config = dict(
    dataset='microscope photos of single blood and bone marrow cells',
    image_size=64,
    targets=['smear'],
    arch='vit',
    norm_position='pre',
    fused_qkv=True,
    width=384,
    am_softmax_scale=16,
    max_steps=6200,
    weight_decay=0.2,
)
Rows from block 11 of a small image embedding model, named by matrix and row number. Rows with one number belong to one neuron. Each number is 128 + 32 x the weight over its row's rms, rounded and kept within 0 to 255. All counts start at 0. Numbers have three digits each.
After each neuron's rows are labels from the 100 images, of 14848, where the neuron reaches its highest value: "responds to" is what is common among them. Only what is clearly more common there than usual is listed. The data: microscope photos of single blood and bone marrow cells.
# fc1: MLP up (model.blocks.11.mlp.fc1.weight, 768x384), inputs 256-383
# fc2: MLP down (model.blocks.11.mlp.fc2.weight, 384x768, transposed), outputs 256-383

fc1.316:129113111058088158138158149087114082137156158129113126134082154134142109155103083128126145118135089115054098113157103162102054073082122120128102099221094130132112149125136134123116124164137094087136088101149135152151171129130131137147153172099137091155142151191111158096101120075070173166135079207095140132125140106166126125135146127120161157130074097119161164129165163132147121129134
fc2.316:076134148168067112103103108146128092102067104138160111127181116148107127154106147130164136191188122151133152085147166136169107190137038136149156115125137183152126136162160108104072129154170124081109108105161182115116122100107176169158070121109152046149148133089076105115138193129120137185165127120093145128133150156137205121152149133149139152138098107109180143114136139097152116203129
responds to: cell type: erythroblast

fc1.533:109105114103087167125097150182126171061094180110104112152115158127107141159133124156120169080157144096113174171099139113118129117121090092134065124147135183092097100116128178120087151128074124129119105053144104097111095148232130084174103185134109120162098111127183057156078041117156154142168111131153083115140112095135119097117097130133145100081157139145160150141143146117108123079165
fc2.533:137155123052138076155127149142111124117147165171132127119097150165105143110129100126096161146135147190096133151153141118187128055151157129099159114197182102136134130110092120146138130096095149065169151158185061131177149135103193105106157114132159154085144091130104154100089090162087122153083172116164102186111143177113101156171105124084059130126141158121148090090158087167134120108077
responds to: cell type: artefact

fc1.125:172135125090124096115183151124085139131120141105067166111197096138109101105099160105158114073121111122050074091122101157151171086089169124145159129141164148078144146126090165063129080081161154173165138062156122131189080097155205168148102094155149144122136110143137143118178186157102146123171068226149180145068177152069118138100168136081152080096166146119091177099078086122145136168188
fc2.125:143145220127117145114138145096163092153120113115141117089053122133096129118199153136100123100142128063151120106186151072049070080168109126086073099086118142148085115099135114159164147129178079106139118113114065108092175162144060106118102104133078077187166118157131159082087147125133146137114140106128118140124099151161139138080135122158138068151120134111108110162158120171152197121116
responds to: smear: peripheral blood; cell type: segmented neutrophil

fc1.429:115133157169090119100075095151127168106154129103104108112108131100146111154157080098120129121122105149113089169085168106166082089165179120156140122146096154048186115113202097089135068201041108168113104124106128125091158149133153102128140113096152140142121177119103178174175131127100074114108097111110135080180098143127146142153113155113154136174011113153168086088111100143084147121133
fc2.429:168081121102150088063179170093141151147139113129163202128192168088127121073091173137135068153166161105149124201094156086122113113150119148064106115090147063168119177122161175092086130134206139123123150135156222073094099109110043084176089174148162126156164154184086143102098120136158175131154116122057116109113100085094116112188140112162168157106109122124178156144133153125133103090185
responds to: cell type: blast

fc1.586:174137137090133106145163156131147129120099114133157133132083140152199094098138147102131122091118205166097187146124093170145103154079193105134144152106189129129118142112108134126133143064170169113149093072147147157121151130176134095094097155163127157104124140124127199091108073093066151151172099155143165102168125135156165140143073140158112089183104135214113111073176092125158140109084
fc2.586:071185152173140131172123094111131120094154177123101102122110150158141140186171112125148108176090127124134086145078159110122141157150124076123107080049108156118086141131171135125188068173169086122131147139114128107134129157098116137132096149117116049113094146132106148151147143159174130159179163139117079201083092180095111209141142152094118110131090201125084079170082144120105155104126
responds to: cell type: lymphocyte

fc1.518:109095123109145137103160155103153065159109134113166095161071133111159080126089159101154162095131140140078156122132126152107132137174142140084163189210088100111073128039138152101121061170104048097152103132147143131121124154079167074132138119183107140111168110151153114149198132135106166103140158120078218102147173067153126088133120157167099143126159135098158107085125154122130080113127
fc2.518:101110151151146140143119127133202114150110124084105155094115142117154129156135142147150104156081124117215080152110091105113069127125110110140125153096089120148076149110040066196169130114152197173137115119114162121103163165164146183178126134109174065159114109035129168091092162131145148160153153064139094130122044140142122146097138183164116090186112105104136104144164127111096124149136
responds to: cell type: blast

fc1.661:151168147126138140110143056060115154136073172097093221187115140126129178052071101063086107111108133160134089156144137067105128078137129148095134130117095074123130143090112066071154168096113115185108140119139137154122099140153113111169074172126108115162088104158143193105168123136127117144118113157141129157134141102196087176120099134140144194121084158162145137126107026154127167157113
fc2.661:132151143132101149123156138169088088109127134187116032111129120149126113117115113141127167095155067064130096062092167193093099115119166141110125137119137148118121108151162145192103113124064169132127122128119122128180133122121127154118121125079176140116136043123165149104157182131112150077170165144137142092086117122189151105140132114124145126139144080139117133143183094118129106119136
responds to: cell type: artefact

fc1.632:132108124104145104117165147164078085145140063166155129083076153150143117101086147175143102171155097090167094132180083146054133113106130125130129144141107206164148108162130139212129117205161141153126172115067122112093122110095148110092176139112091135086127094138162152146170156100150177143125124111147135138179120167085152117116142152063104127074080096132123178123108080106106102168130
fc2.632:159160142181120078122118138062112106121105107149164118129122103144069132052194122125140149045136122137103159135213195096131191121127148146122159154104110133095154084079125113099146117052158076081113115105168116111129181129092146145128124102102171197119062128124151085142152103094127068075034118056137170111101128102167113167145122089130067102144076172171155190137112147189141120193150
responds to: cell type: lymphocyte

fc1.626:148163159162155119114147120174120128155185163110152131139093153100160166205108208139122137099127156088087115116109117118175031139096133140106099172110137105150156093146150147122126130133057128132218126122134131136130141145134052131112099122109129176116129161069151143181156114129144157176142149159144129141150162096148119083102132147088107134108129092089137083102083129106140114131120
fc2.626:115110098077119145180120158109098170184119124169123132127100109111112137071173086165117109071158137148132157119133230187149183096161182188139164084090094131164177138165100145150189118108162128101142152145087145129109111124113144107134169107174140088094120111121182112065176091050167161110130120104127208037149129031109112103102134141127059133155100142121140167162137111160155125101116
responds to: smear: peripheral blood

fc1.408:151111121093206091132166112152148192116104113140110152105128129118160146173184181113140152154142141184100145166199121117116077114152125072111155124133185073143146085134173082156148138119140132109123103168118088152143106101156117125088130106131129091167096134130161149129133129159066131116124124110133151133139159151118126115112156140102185088137111144125132142081166127137135083118118
fc2.408:138152172113123136101080112149074152129149122125094082126096135124104175083154137151166120080132154121085098102097111089102121093128175162055080143131039148167109120126105192097132088138128100138119140121105148124040163136135111123168096131101139164150132189148103179097122049130126125127157136136092118095139111105163139129149198108128150138106091115116148132169123132141164120121159
responds to: cell type: erythroblast

fc1.744:096160175077107188141133107106095116155120171138083143107162160069123149128228141143168119108082148129108049072136140172140083165180132127120121110194090162121098120100130136089046137153082105167115111164113148143137131107146152137141092218164066139169136108161115135156153146126150136140119145137203139153131162108159144131094135145159082181130174137187111118089154102157147154095068
fc2.744:135188168145170122126109132156142145147124191121140122130111139176148077105176121193101134145189139036155088159088097178153115128067165116143138118115076139162067113136120090135115119089124127072132089164160062142136186142160105076108154127117145152108152101130177119123089150133105129178152161197118135127147120099109091108134136100142123135144122136111093165108141084101095096138159
responds to: cell type: erythroblast

fc1.339:163047178160132167130144104149124116134103174114129107203174124091110160127134118160128146067151153134125163190151165170180124142104085116161153148136132124100079164093177091100131102112083156097109112221093099165086201135170171196133080107088088134133185090151060065177180096139099187084154128094128118188146110148137110158156113117112179142173170148112094113125123107071104145099101
fc2.339:132098146131088116148141175130182167153167115102143154134146103102152180120133169101088087128146137154118131099082132152143101115138115162074026139116086159095197099146112141139239185111093160122155183183125134128164119094128138113150152110120132139129112190151167159143131157136153134130103070084174150130088173125114092087151140096079051154093109096093085134105146143143106077174141
responds to: cell type: artefact

fc1.289:135136131151045171111152127109094068088091105149130120098110131131204150184098084116112126175124145124092178184115135109122140218130085102076067136142127123136150111164075075099175128134119100139145163084107154148138119146124162109119148114128112232143157079116178211137135120156165134118151077102109122123170076157148120162089163107154100097130142129121111099132144127126177108093095
fc2.289:143097123073203122134168099087160153126145172155147198099132161144115157104116092174057121115147103129196093140127195104182130072111141123155114119075104175179078135109173171124165123107169106097180149103083074102174125152108091168132120084104128116160054111166129099153087143159124102122167080186121112154073156136093181142151164086135121187111143148201129161116136162143107144130167
responds to: cell type: erythroblast

fc1.660:131137126158124152115148157162047146176056203114121144152114050170119148150108149089122105132130169131132172067121064168163094079155140071111147104134196142167103130100102103158127132155126100099136161113137117146124132108145182076121155140121165073083180185143203133119141126110091119123108089157134090182161133113101192134140158152131183105171129201108077126076154124068096093061134
fc2.660:174135155154077133096112083056125140096221131142119093130133163103102115123101195099181161118124174161115131147122212094185176079154138126127184081139110153120092126143078163140138052109106137151098079121127148174076154139064107104098121147126102146117108138141124121200123116165127133138114204147142144096119141111064143157159095149203142109113104126117139083146092122106106157188100
responds to: cell type: promyelocyte

fc1.16:128132120091090136174163169104163125157159075120151113028150121138140138086121090047103141140123162106171111125197174129107152115143116161160146167161124055177126081126175155231092162102128172117199081119099150095134149104152160157104178156163133165123111133089080100074132113169134147157173136109100080113090123185116138077158106145152154121128166117144167138204098119135129130095093
fc2.16:150112100162128105094136186105113102107092165107117157138151123182091132145110110135083108080142186127124078143103105105114126074144135134088125106108156074081131100088150133143213157146134140127093150128107107117098073130132140112142127094117129130168139120132142159183137097098120150110119060107141151133115158101156158164145148145079109060147162203179164115142129130089128163101119
responds to: smear: peripheral blood

fc1.573:103077145117133094163186134157102140086126074139130120077086136156066070132148111097117114126150072169134129101143104064140094138078132146182107065101111080127143081130109141149113170119171106141124163178100114120116134154112117134122146140111088106064138148105122144109123114170157108134186121122075156125142111107159118094069139078106152112095125126158095120069100137142115126092107
fc2.573:114154118103120127141114121137149066135162109093109161071174145072107167104092172104149159095123213058114157093116137139108133120167155183125145105123092130104103140118131159174096126177134105126094104161130111162095094104118109140123063125122167091116153139137145173142125142096097140081099130206062120125118175088136085078219123184139148139115092066094185150184136144153134112151074
responds to: cell type: artefact

fc1.135:123165125146162097114158131131095088179142139105149114145128109167176094143133105123064106162114208135172084147156142113152110139144147137096148073196040152161108093102058122124120118138122188142121150151199202153154085104096179135114072132127118051129106089160116093206120118174144177161108129125143140113145127139076100073123120130111130176095143135136139084137110126149059143164161
fc2.135:108197107144088135154097158103185136111091067126149137163110161138128147116127117175162169102176144163188134108158079085158093144124095136158101139114087159115088131164118080166144092160122050060117046129163124085113164113097131127112187138143157082143119140122150103128093129123150179169192202120115153158125067097112189157182102163145141074106080084100098156127129161128090126114157
responds to: cell type: erythroblast

fc1.222:167118155150138175108113167111153134191132149162141141138130124191151131152178120092110189151139111173083038146111129199078091162064118118157108069154130152126126146174076125071157101115131180156078139110129045143114130140142124109109161109117157156112137158176105139161177163107153132138107174125130117101160131114112101152094129123098113101173115064120171116074108138160074194081161
fc2.222:121128121082155149127099147149100091119158153077119072144113163071155131077090137142114095178110135072134141150110127143164109159113116105101118121104133088130141146162141146166132143157123182137163159130152103147107089180136150130141051094099046095186167075157119175114159073152122113111151110134138093154117147143137137165139131073117142159099120134178154098090144147168137172069103
responds to: cell type: plasma cell

fc1.352:218132168102185219124188084184183120159155149194086122059134101160091118148147148116107144149133157122161107066123090136118122152121088129059133150147170160154098164100110134113086182115155118108108156095107094146100135111198185074164127142202103106140078120102167113109059108144090125120133179166108097114104091086150163140154115134143147152130120109112106181105169131087122152093119
fc2.352:065171073104176111138129131141126179179132144077142120110104164169142132191109121155102117178077118095114100150128155151102103108111132164131129064132158153190121137089113135118116094114135115093133081111100096121084165165076106081151119118093131077138138110171119160157103112156192178172139131115158111069189132164137148097064111170063125107140137150177145083152076136145137112138159
responds to: cell type: artefact

fc1.278:136100163192091117119196168102206115136129150136158153114102129132102109110101193081131141121183081092113096114188135099146095131145125136135102158131131128130095076083125125093173113111123185090109141055160152105110184099117089100135098077124131070164086158136136120150051099203181095170084089090157116120117108184132156102076160126114084097155131170159178112095135139154095097090142
fc2.278:132114101096164176121117138100077067193137152143131103143149095106097172131144161128109127162131173177086151199129133101137082123128107177160174182159120091095163144062108129115115085170138170167142151165161128097099132148169159143166084135133131130167151141122069111153094152109185170098166104128073096148153131145131068106144115148134074154137091155078071103090115138137132114134085
responds to: cell type: segmented neutrophil

fc1.94:135204154083134147097130186162115086186114130133079098114134130154169117127118085181169150167121137110142112043120193152134101078162152167089146092159103135122113147123115134171136159132190150163074129090088144065121111120162153123102151159080176139130187058148124110130155142136161119112099147156096146132166111106102142098148098122122181058152181128115174118142138134133132141166103
fc2.94:079081169142127065120077136116152168194104125134114104212139085116142178168120149120162093121097087130116136209162111111151082163129094120202167126124169081145152124157111146098137096112119108141134119156102067132163098145193129127122115070132134157149116135177132074157132122103139126125145148129145141164091094130157109161130145128156084188178151122089120122091101128107125111082155
responds to: smear: peripheral blood; cell type: segmented neutrophil

fc1.214:146113101166120105121127141105128119179140143143121226173158160162077107122148113152064105109082120131127072130160098119146058138130124126140167138104118193128085121108113136090040215167071133122136110146105088139147097109152149165151155138136065069166132114087122182159132144099190138135133140139140120108131065157165110115111092117080104114062043137170112097161117129118046108110129
fc2.214:157159084062142128110121085100166141140090151106159117075135116149136157140119118108191132149154090099086149074134128128151122093142155161126137142111160045178137118110129106126208095116136128137086067122091130123122138106083107095108178081103161131155151135136190139115123098120084138137116150134150141146126186123103088117119106128078091141104155109140215117151128157141197065140139
responds to: cell type: lymphocyte

fc1.224:142143137094135146217193122137112142138144169139097074089095167148196060097095090147113142094118113180180181139149098107167115057113172173103122132165116148152104099101137097119123106136155134136196142149130125096155128124119164042121135108127127108100145100129114136115142159090125180141168135145142170122188185099104136123128103143114060099188122138168164127144160148111117137107147
fc2.224:108090086189166109133087125100157180108130136107108140103106122127115125119131180104096138110121113052149103093152126111114135111124115114156170082155176111122108178097136111134160148073167127129031134140090156126104188098100107183160140101153081081177086143163104150140139114125150062149113139094094118118122111120092162156073206097113162146103149084204127153183127106180114135132104
responds to: smear: peripheral blood

fc1.418:144132087181090181123123181151106158174204159086076136156140123173101121153143070081129221167141125124123083099062118144166114136132117167145106145118162120119102137122199092146080157178071150131118165135099120079076172091213186077130182163083098097151051114156170105157163094068183121102137122090184135129178142120166134142044159141102126081122110103133134103076134187122107115119150
fc2.418:118142104104207095179128128109086144113067122188111197160091163111174127127143122152151227162119183077144129121133138173136151127133218095115119128141118134114072237144104161166109112122130203141076145077113126153152114158079102148162112152123129101124128075142136120133070125178130153106144114119114102125161136102119139135089149091089111173085139163126085128204091095089111107092115
responds to: cell type: segmented neutrophil

fc1.757:140094112185144160143106113142114164135152150155125171114108112155084071214155131167104179108142118124104098181128207093173119037148075157137131136142103130149141054044118123110115079115154094182167124110112177149140094129104128101112086102108144134137033120144154163152128133169087056070131110088110157129159192146111107195093131142126128145169138113120131108185132111140148092122105
fc2.757:112149168097072105119059123094142113116148100127125166124156124154120146129142114167109154111121072099114127122180088131109142194133079161136173100123093137156178130150135123109116182040162168147060146132194153111133120131138138124149158142109105152194137180137154153139097097069179104107108108149119104135118090155170138108166150117135105147153091167138110149089115138148100130137118
responds to: cell type: erythroblast

fc1.654:139101172099137137153131059107118108134177122093143144147163139096093163146147117121091121135187120063165078146154193104130112061115159154094142060094130089147170099133081180117156169090124135174154142148114122169186129159101100151162119134120151088183096130152118157150132111072171168155106104107116124096111128082187155065121130151153119137103145141119148163108101080139103155167086
fc2.654:085167107178110173106144098136130168135039180137097123126149111153139139125143161143104109113116104177179156117146093116103059142135110132132143123139169126089113141167184126180057099122068118117136175106086191107178167140129052105112126130122165154145163147133105152092122109152105116143147139124137168111103151146096161187123142103127107071143141121160063125129145124117154120178161
responds to: cell type: lymphocyte

fc1.158:098120090163113133135144114164146137115168187100114106165097117100095128190124130137104133134092148062106126127095215158148065120115129112093149111105125061171170145133044159093152140114109132131139110130182073118093120093077157084153156181085072121119135126095134112157076080127127082110112078148116178131150096174165144156106124177115177118150098096138148095098191106161095150137155
fc2.158:169180162084188101154125184091092146196139098171133118144133137136145113072145123194136187143169171162087184175181141128160141155153173075108141129134157122118109154151082161153111101139086119122067123152126152117120146122147143103105149105125145089096126077096069091089117141157146208134099090086115145113148119104094149131149094137149179108076151133088127080109136110106096095144169
responds to: cell type: promyelocyte

fc1.231:125155159161140073140099177138100135118102133147179104144193124130169188116131142131134113161160153151111105115108173189095183104127062138122106204162122106109113190143141097151134130136143158100103185127134169095143159124111138136101090093159173174104083104172107126063114119142135124166153086122135154160097157098106118138242146109133055112113187184197147170106044126065120126065075
fc2.231:096119147144121148126139070125085108061140133116119132097086145127088123096138135206137080075121087146166124123156108108129150152146131180128080107125120147088146060160163122120165175126111097190125126117112097172132189129161101150103119186113152150154180125117156116158147135162076118164149093092146124136165168159139133133095088082143173097179102136163113131103113144123117136209161
responds to: cell type: artefact

fc1.200:110147138128197119107127082168157132154102199118189117166145181157122176172114102163174171089174114148068153098118146164088144112093171122155119108132116147169088138214104081116166095134168201129123108129099147132149141124141087145152121178098122163180142139108135111054186153145153168077070175123167193142149109082130067185151108123099128115094098145069124092099131115112143105103173
fc2.200:156135184097102098116109131147098156064131142104109137093066117122147161097117125163107168161144130148166094134146088082159130104157105157127127100143162146129160124142122088142119137143094091140174154132147198133209119133123123086153094114179143136129167171062139116080106090144084158103122070153166154095160179120169100118099175090119137126150115102118093119126079109145217125087101
responds to: cell type: lymphocyte

fc1.99:114164138133148106143133162063085161081187117152163076122141104149157138137143152123125088139127174127151108131160061162096134171120140111149128130126135136094160096116140164127228148102095079076140145144165146120109177078088169118148132088105134072042115168144158109128126165122154108102160181140101132134185153075168109068136106125121151084092122104140152128129113160154146129098122
fc2.99:114139103161182157145108170077084122089133118090080139104126129077182102151125139081149118116091158162103140141170189119125140143130111136118120069056109096099121183131135173182075137173136114153112132066080081139066113157128059168130062139149115109098170110151177182102139148126143150137115098116118077121116102122184131102132157150135157092103226092136103108180154124141131146158143
responds to: cell type: blast

fc1.248:056099095149145185120141142143164146103110157120141095139094140092094112140141182116142119166101196091142122124177144079112166187098138157125156140092106109138126105123120114142161110109138122175096090125121156166147101111098100151101141102119113146069169175117133119137085081134151117122142181088057112114093138113113150119132116114103144107134126103087113147121138142152094105121087
fc2.248:138111140162133133143117122171105113123076127154109182138116131114129163108081074159108137096129099138156134149072125178119112183190143089172116197125123187142117148112156109139121105181066123050109139122184129154170081097150164150149141139107077047179084117121110115151117116148116160125140152118148133123087090084127140162167182141134128187127126118136156081097115155092142093102112
responds to: cell type: proerythroblast

fc1.204:111109071072161127140162153143193132110112148063126143172201146115142105176097128149141190100134139128124111151172120158159111133111112153157134142130122149146106077070090126096083157151157059125107184179156110119102175091169116123148166099173115149076076138116101094232089085166127128132142227112146106138173135121176156125082156154150159089168110108094127082129093143113136084091123
fc2.204:107162120153115163094105090120099116099103120157130123093092137141091105119095186174170132116164121148104148090052138176147103132147126109107148079136100109106146152132101163151178139194110137102149105143131107156118158149162138152124085120191132052140136124139166178116082119098194147161165094126122166134106118081089109118138053108151114076101110122110140106103138152090142101158062
responds to: cell type: lymphocyte

fc1.687:112166118128118072160149133117138139135126152162105077146162122078115121099130143119101166115105099106107184162132111124075195128160035150107093132174138097179132132150063226115116140082130121076118113207128130103145163083129128094126068144153169086091070087143176122148154064124129161134133104150174117128145054179071129174117186119093100110104094187113126136111131113140065118115124
fc2.687:147111088114144147159132153157163151177133146105076087148093106135137227135119174151118111141129128125144118074078124207148104100067210163078119104151064159091114063158179109109104130152167143164207185077160104122107179156105082119143140127138120081112140134112132084111151158138086110117115112134143088112100151109119204154148162106133112125133203136144166120102148112096181139106165
responds to: cell type: artefact

fc1.526:138086125070195167121149109077107160127099187117092171125169149139088095175153118108090178082115096126166206145126162136092076151173077124192158143088107148126122090099112107126144127163055170154132142149136115182131090082156111071119131156117136128141132129113091073134104107092147118088149139115180078112146147145134121152090149133163095121202156146192106125177109155085107178085184
fc2.526:144159105103133127147106131184146197128022121147136123102169083082095103094181106207190170104145116112114083131153085182185069181129150105157115132166180097189113148146088111169167120076153174098006094125073072126116152119157129147129150244147129109100122075116140140097188120105126195100122136158123151135120089176149177122085128145100146181070119084107151133163180142120155050090090
responds to: cell type: artefact

fc1.755:114095159165134158127146201193103030094126152113169103181090072148069102080093178155167097121118165112113065132096152117050139111094100134154156130106154092122141174109119148145151129108148203116113148090130108131137159152188107131199162153149121169161097103176127143101101084118115060100180148143132172131156098101071135144088198149192124148134165101138127090143149137109172099144086
fc2.755:160132116130072104148078105200155167148131137130120148167152075146187160217142110139176121117089107084134166118177117107130140125099139095121146103097121152146094078080120124062096140208146089134189169100143126133153133156084086170176138151154100131128129166188096113173111123148066135102088128116170125194132094090146071118102129132088134107174128157146135111123119133084169189122191
responds to: smear: peripheral blood; cell type: segmented neutrophil

fc1.58:130101109165151189114131113139164082178070139170154147130160218127074047130189177100108133065127155089135042145092121074080064107114169149141146118160167069151124153152102108128172127084124162149051146091147123101127130120123099118195104158094165096124104179184084185055095079120083053144136088150042124112152143162108144109030158150137077075160087095127111154063136139180091112149103
fc2.58:131117146115123083084120106143148185111118101134129120095133103164165166104107116124149098144138105112156140107154084178132135145124124140133119130126128118137113145077092119162101111121140121111119149087152068058168130159126136135112137102163127152154191193195164088174087146153122195096103167141126125155115188155127113138122179173131100185130159098125121037106144116137120112123129
responds to: cell type: artefact

fc1.381:142198140157059129121087138156196113138099170144117088067140086143182171161096153084119142132164101138135086197141124123095104140159173190108151126154152088121112182141166156110138159095195108110154188142096190165098137110121122115107161115152098099112090157098152171151171167196124134167132083080161107077143180115096060105117084174148161171188102130129047099185072140170123188117159
fc2.381:094156114110089098137113109188145136122180095133133129194134208136141177067150091129039087134115187142139216124115164134128177063117178140143174083099087098111118135136175165123094132188159188138176112112133112115168067119108142219142124089159179150129172100132150061127097070082146134128107080130132115165112117127130113142138196122107091087130170131171151129096172123161166133138157
responds to: cell type: segmented neutrophil

fc1.694:162075131129148142149166120165111065137135087105134080147076074112177117170100189104151129070106127129044066112097116148116148132135099172173165144083092187025102106141102139128139108149113130116183060124156158059128120116116116171117124128089170104142114105121133158172145150170152097123151086141125160162141183140145132119123156123125135057094140074116105133076132069123122105130136
fc2.694:115172142212138113140164160186188070119158120083135175095179144133116095121096103135163120134166095118116143125144160124098148133099089155110115128148163058150075172061151072135133088199061152148079142107178106095091116106120118104105111078148176112143145127113154137118103127076096118125135146151113171186133122123078092137105144133110100166161139120126077124131137164178092135126109
responds to: cell type: proerythroblast; cell type: blast

fc1.426:071191087106094168125100110108115144164115167121133174115179159152152110117141133182108121125123145126156114101128131199162089096082160160114157138163166070137161150143069092125099142115160114157090123154084109155160081119115092116113134094130142122099096097156092123110176107132061122147107115146046165117096138098152074161115181138168112132155123102109146110111094132157069183131221
fc2.426:101113138135084139167144227076096128099147124132133142212129154081112255120130122090134152148152101177106146175117125114136063080116096075075123114119136162147125188099146163121093126166185133164086181135125124127136097125146212065112125156109168211149150133126134136092146105152154090079079092104110080117100214101165134120177106133112151150106140143147136116160167156110156107115113
responds to: cell type: segmented neutrophil

fc1.194:134096116137146079135165105110129141166143160160072138152144118131164097132136129083125148186067140138126113143109127081084164122077119145139179109109093086160061141161137083148163137116149120152106190089118129115161097142156143138112130131152058129157140132156113138110114149134144151116150118117121161153133136164107163069050157099136078117158161078103149138104102087068165137137114
fc2.194:134128111074108173127114153094117084142094183097150110190212122144141181115104179168065106119168110184154106133094124144158054181101065097097139156134150148126146132122110138148122128096088124074137113154105155161098084141135196113056133118127162099113164123094164101166093161121155124095194158109136128109174091077115170122162137124104117178091123124139086168122159125145095091082178
responds to: cell type: segmented neutrophil

fc1.649:162101148088108110157146092139163102097105109154194162163158144169108100114132168122076068147133144114166111123150119140123062165116140124176160171160098114139101116108150064129089151177081166085138165132128132116155091130129142122121123173073149160141165142073120139106106187130103147132130182134142108118159168112160115103135150119075128101147128083115134151160123137162174102163072
fc2.649:113143125154120128095157141195087120184138090088163160086110120124146102145118138117119108097119116151146108189117091062147118099163150134128157115109145175114114103109179130138108125118168134111120105102108143154052206131120077177154091097097129158143101153100117135132128184223172088181117101102119105128147123104107204161086133138139150118160153099138058116067065095090131117169149
responds to: cell type: lymphocyte

fc1.129:121160155173112135139127113026124177087142124141099111142119127148123118098085137096102091151100151079118107126153123123146068205115124077148072149080156123107073188136079151108094202207042115051122073084148144158138152158150115092080146127161157151119141097105121092184083159170134150111182054100151166105127127143089146132095129129100091109141147113147118142207178108132130120129139
fc2.129:119143199172132147123124129113114092161133119090144092176102118129099175150120193137151181100165093107059165115119129211100158130148105121145203118135081129157067105124096088142128081077179139116127119136170121164100085081144153073106148052123115106109090088094122114115172160137155148146132211143157127115113068121131108130130152148135134154110120065154140143170062109127131159118117
responds to: cell type: segmented neutrophil

fc1.118:099077119121131110155112077080168104130158059144100120186150171126115113058140154088147188122148155117126141139174156133111116102097076125150096081117129104112105106135086098116125112102133170101203169102092116133123181126091172142144163144131147079142095106112094168123185141109077151118084145130119081163147147147099099130161117163184138152113112091147107140120107129078130137135094
fc2.118:167095135079106141095145122066173153106108147162116120093131143098141156133181180150093099105189088137107104182145053069212136147103103114142102097109166115073211150054126175129131205144153150135104092159118140154068161164150106181122155123146099118116106174147136132146075103129170072160145121081160114118109136129083212173053127156080121123154171151148084101135164108105148105117153
responds to: cell type: erythroblast

fc1.520:131124162203142110130152077125103125114132135100089164175139091136109139067134117158022134155105089134150144124157177110140131044127185138062126180137126142153114100139133141178168224093101144084130114111094177136135085146127179139168077158139101151142130206135058124188163173121155141100100116111100142046123137164184081145153106118215124106138127109132184162108128121129119159153130
fc2.520:110126136117116197171154182140176084132143153150165174124110133134140177129114081108201128087161131143147093126158133124093083098143172149146172079084063131068113195102104163142112100167163115164174154110147093165131158114060148101112097213188164112101122100092086178110108119119130147123112181138048103101091074048140165117198122132139135094104138160082160089176134158079140088124174
responds to: cell type: blast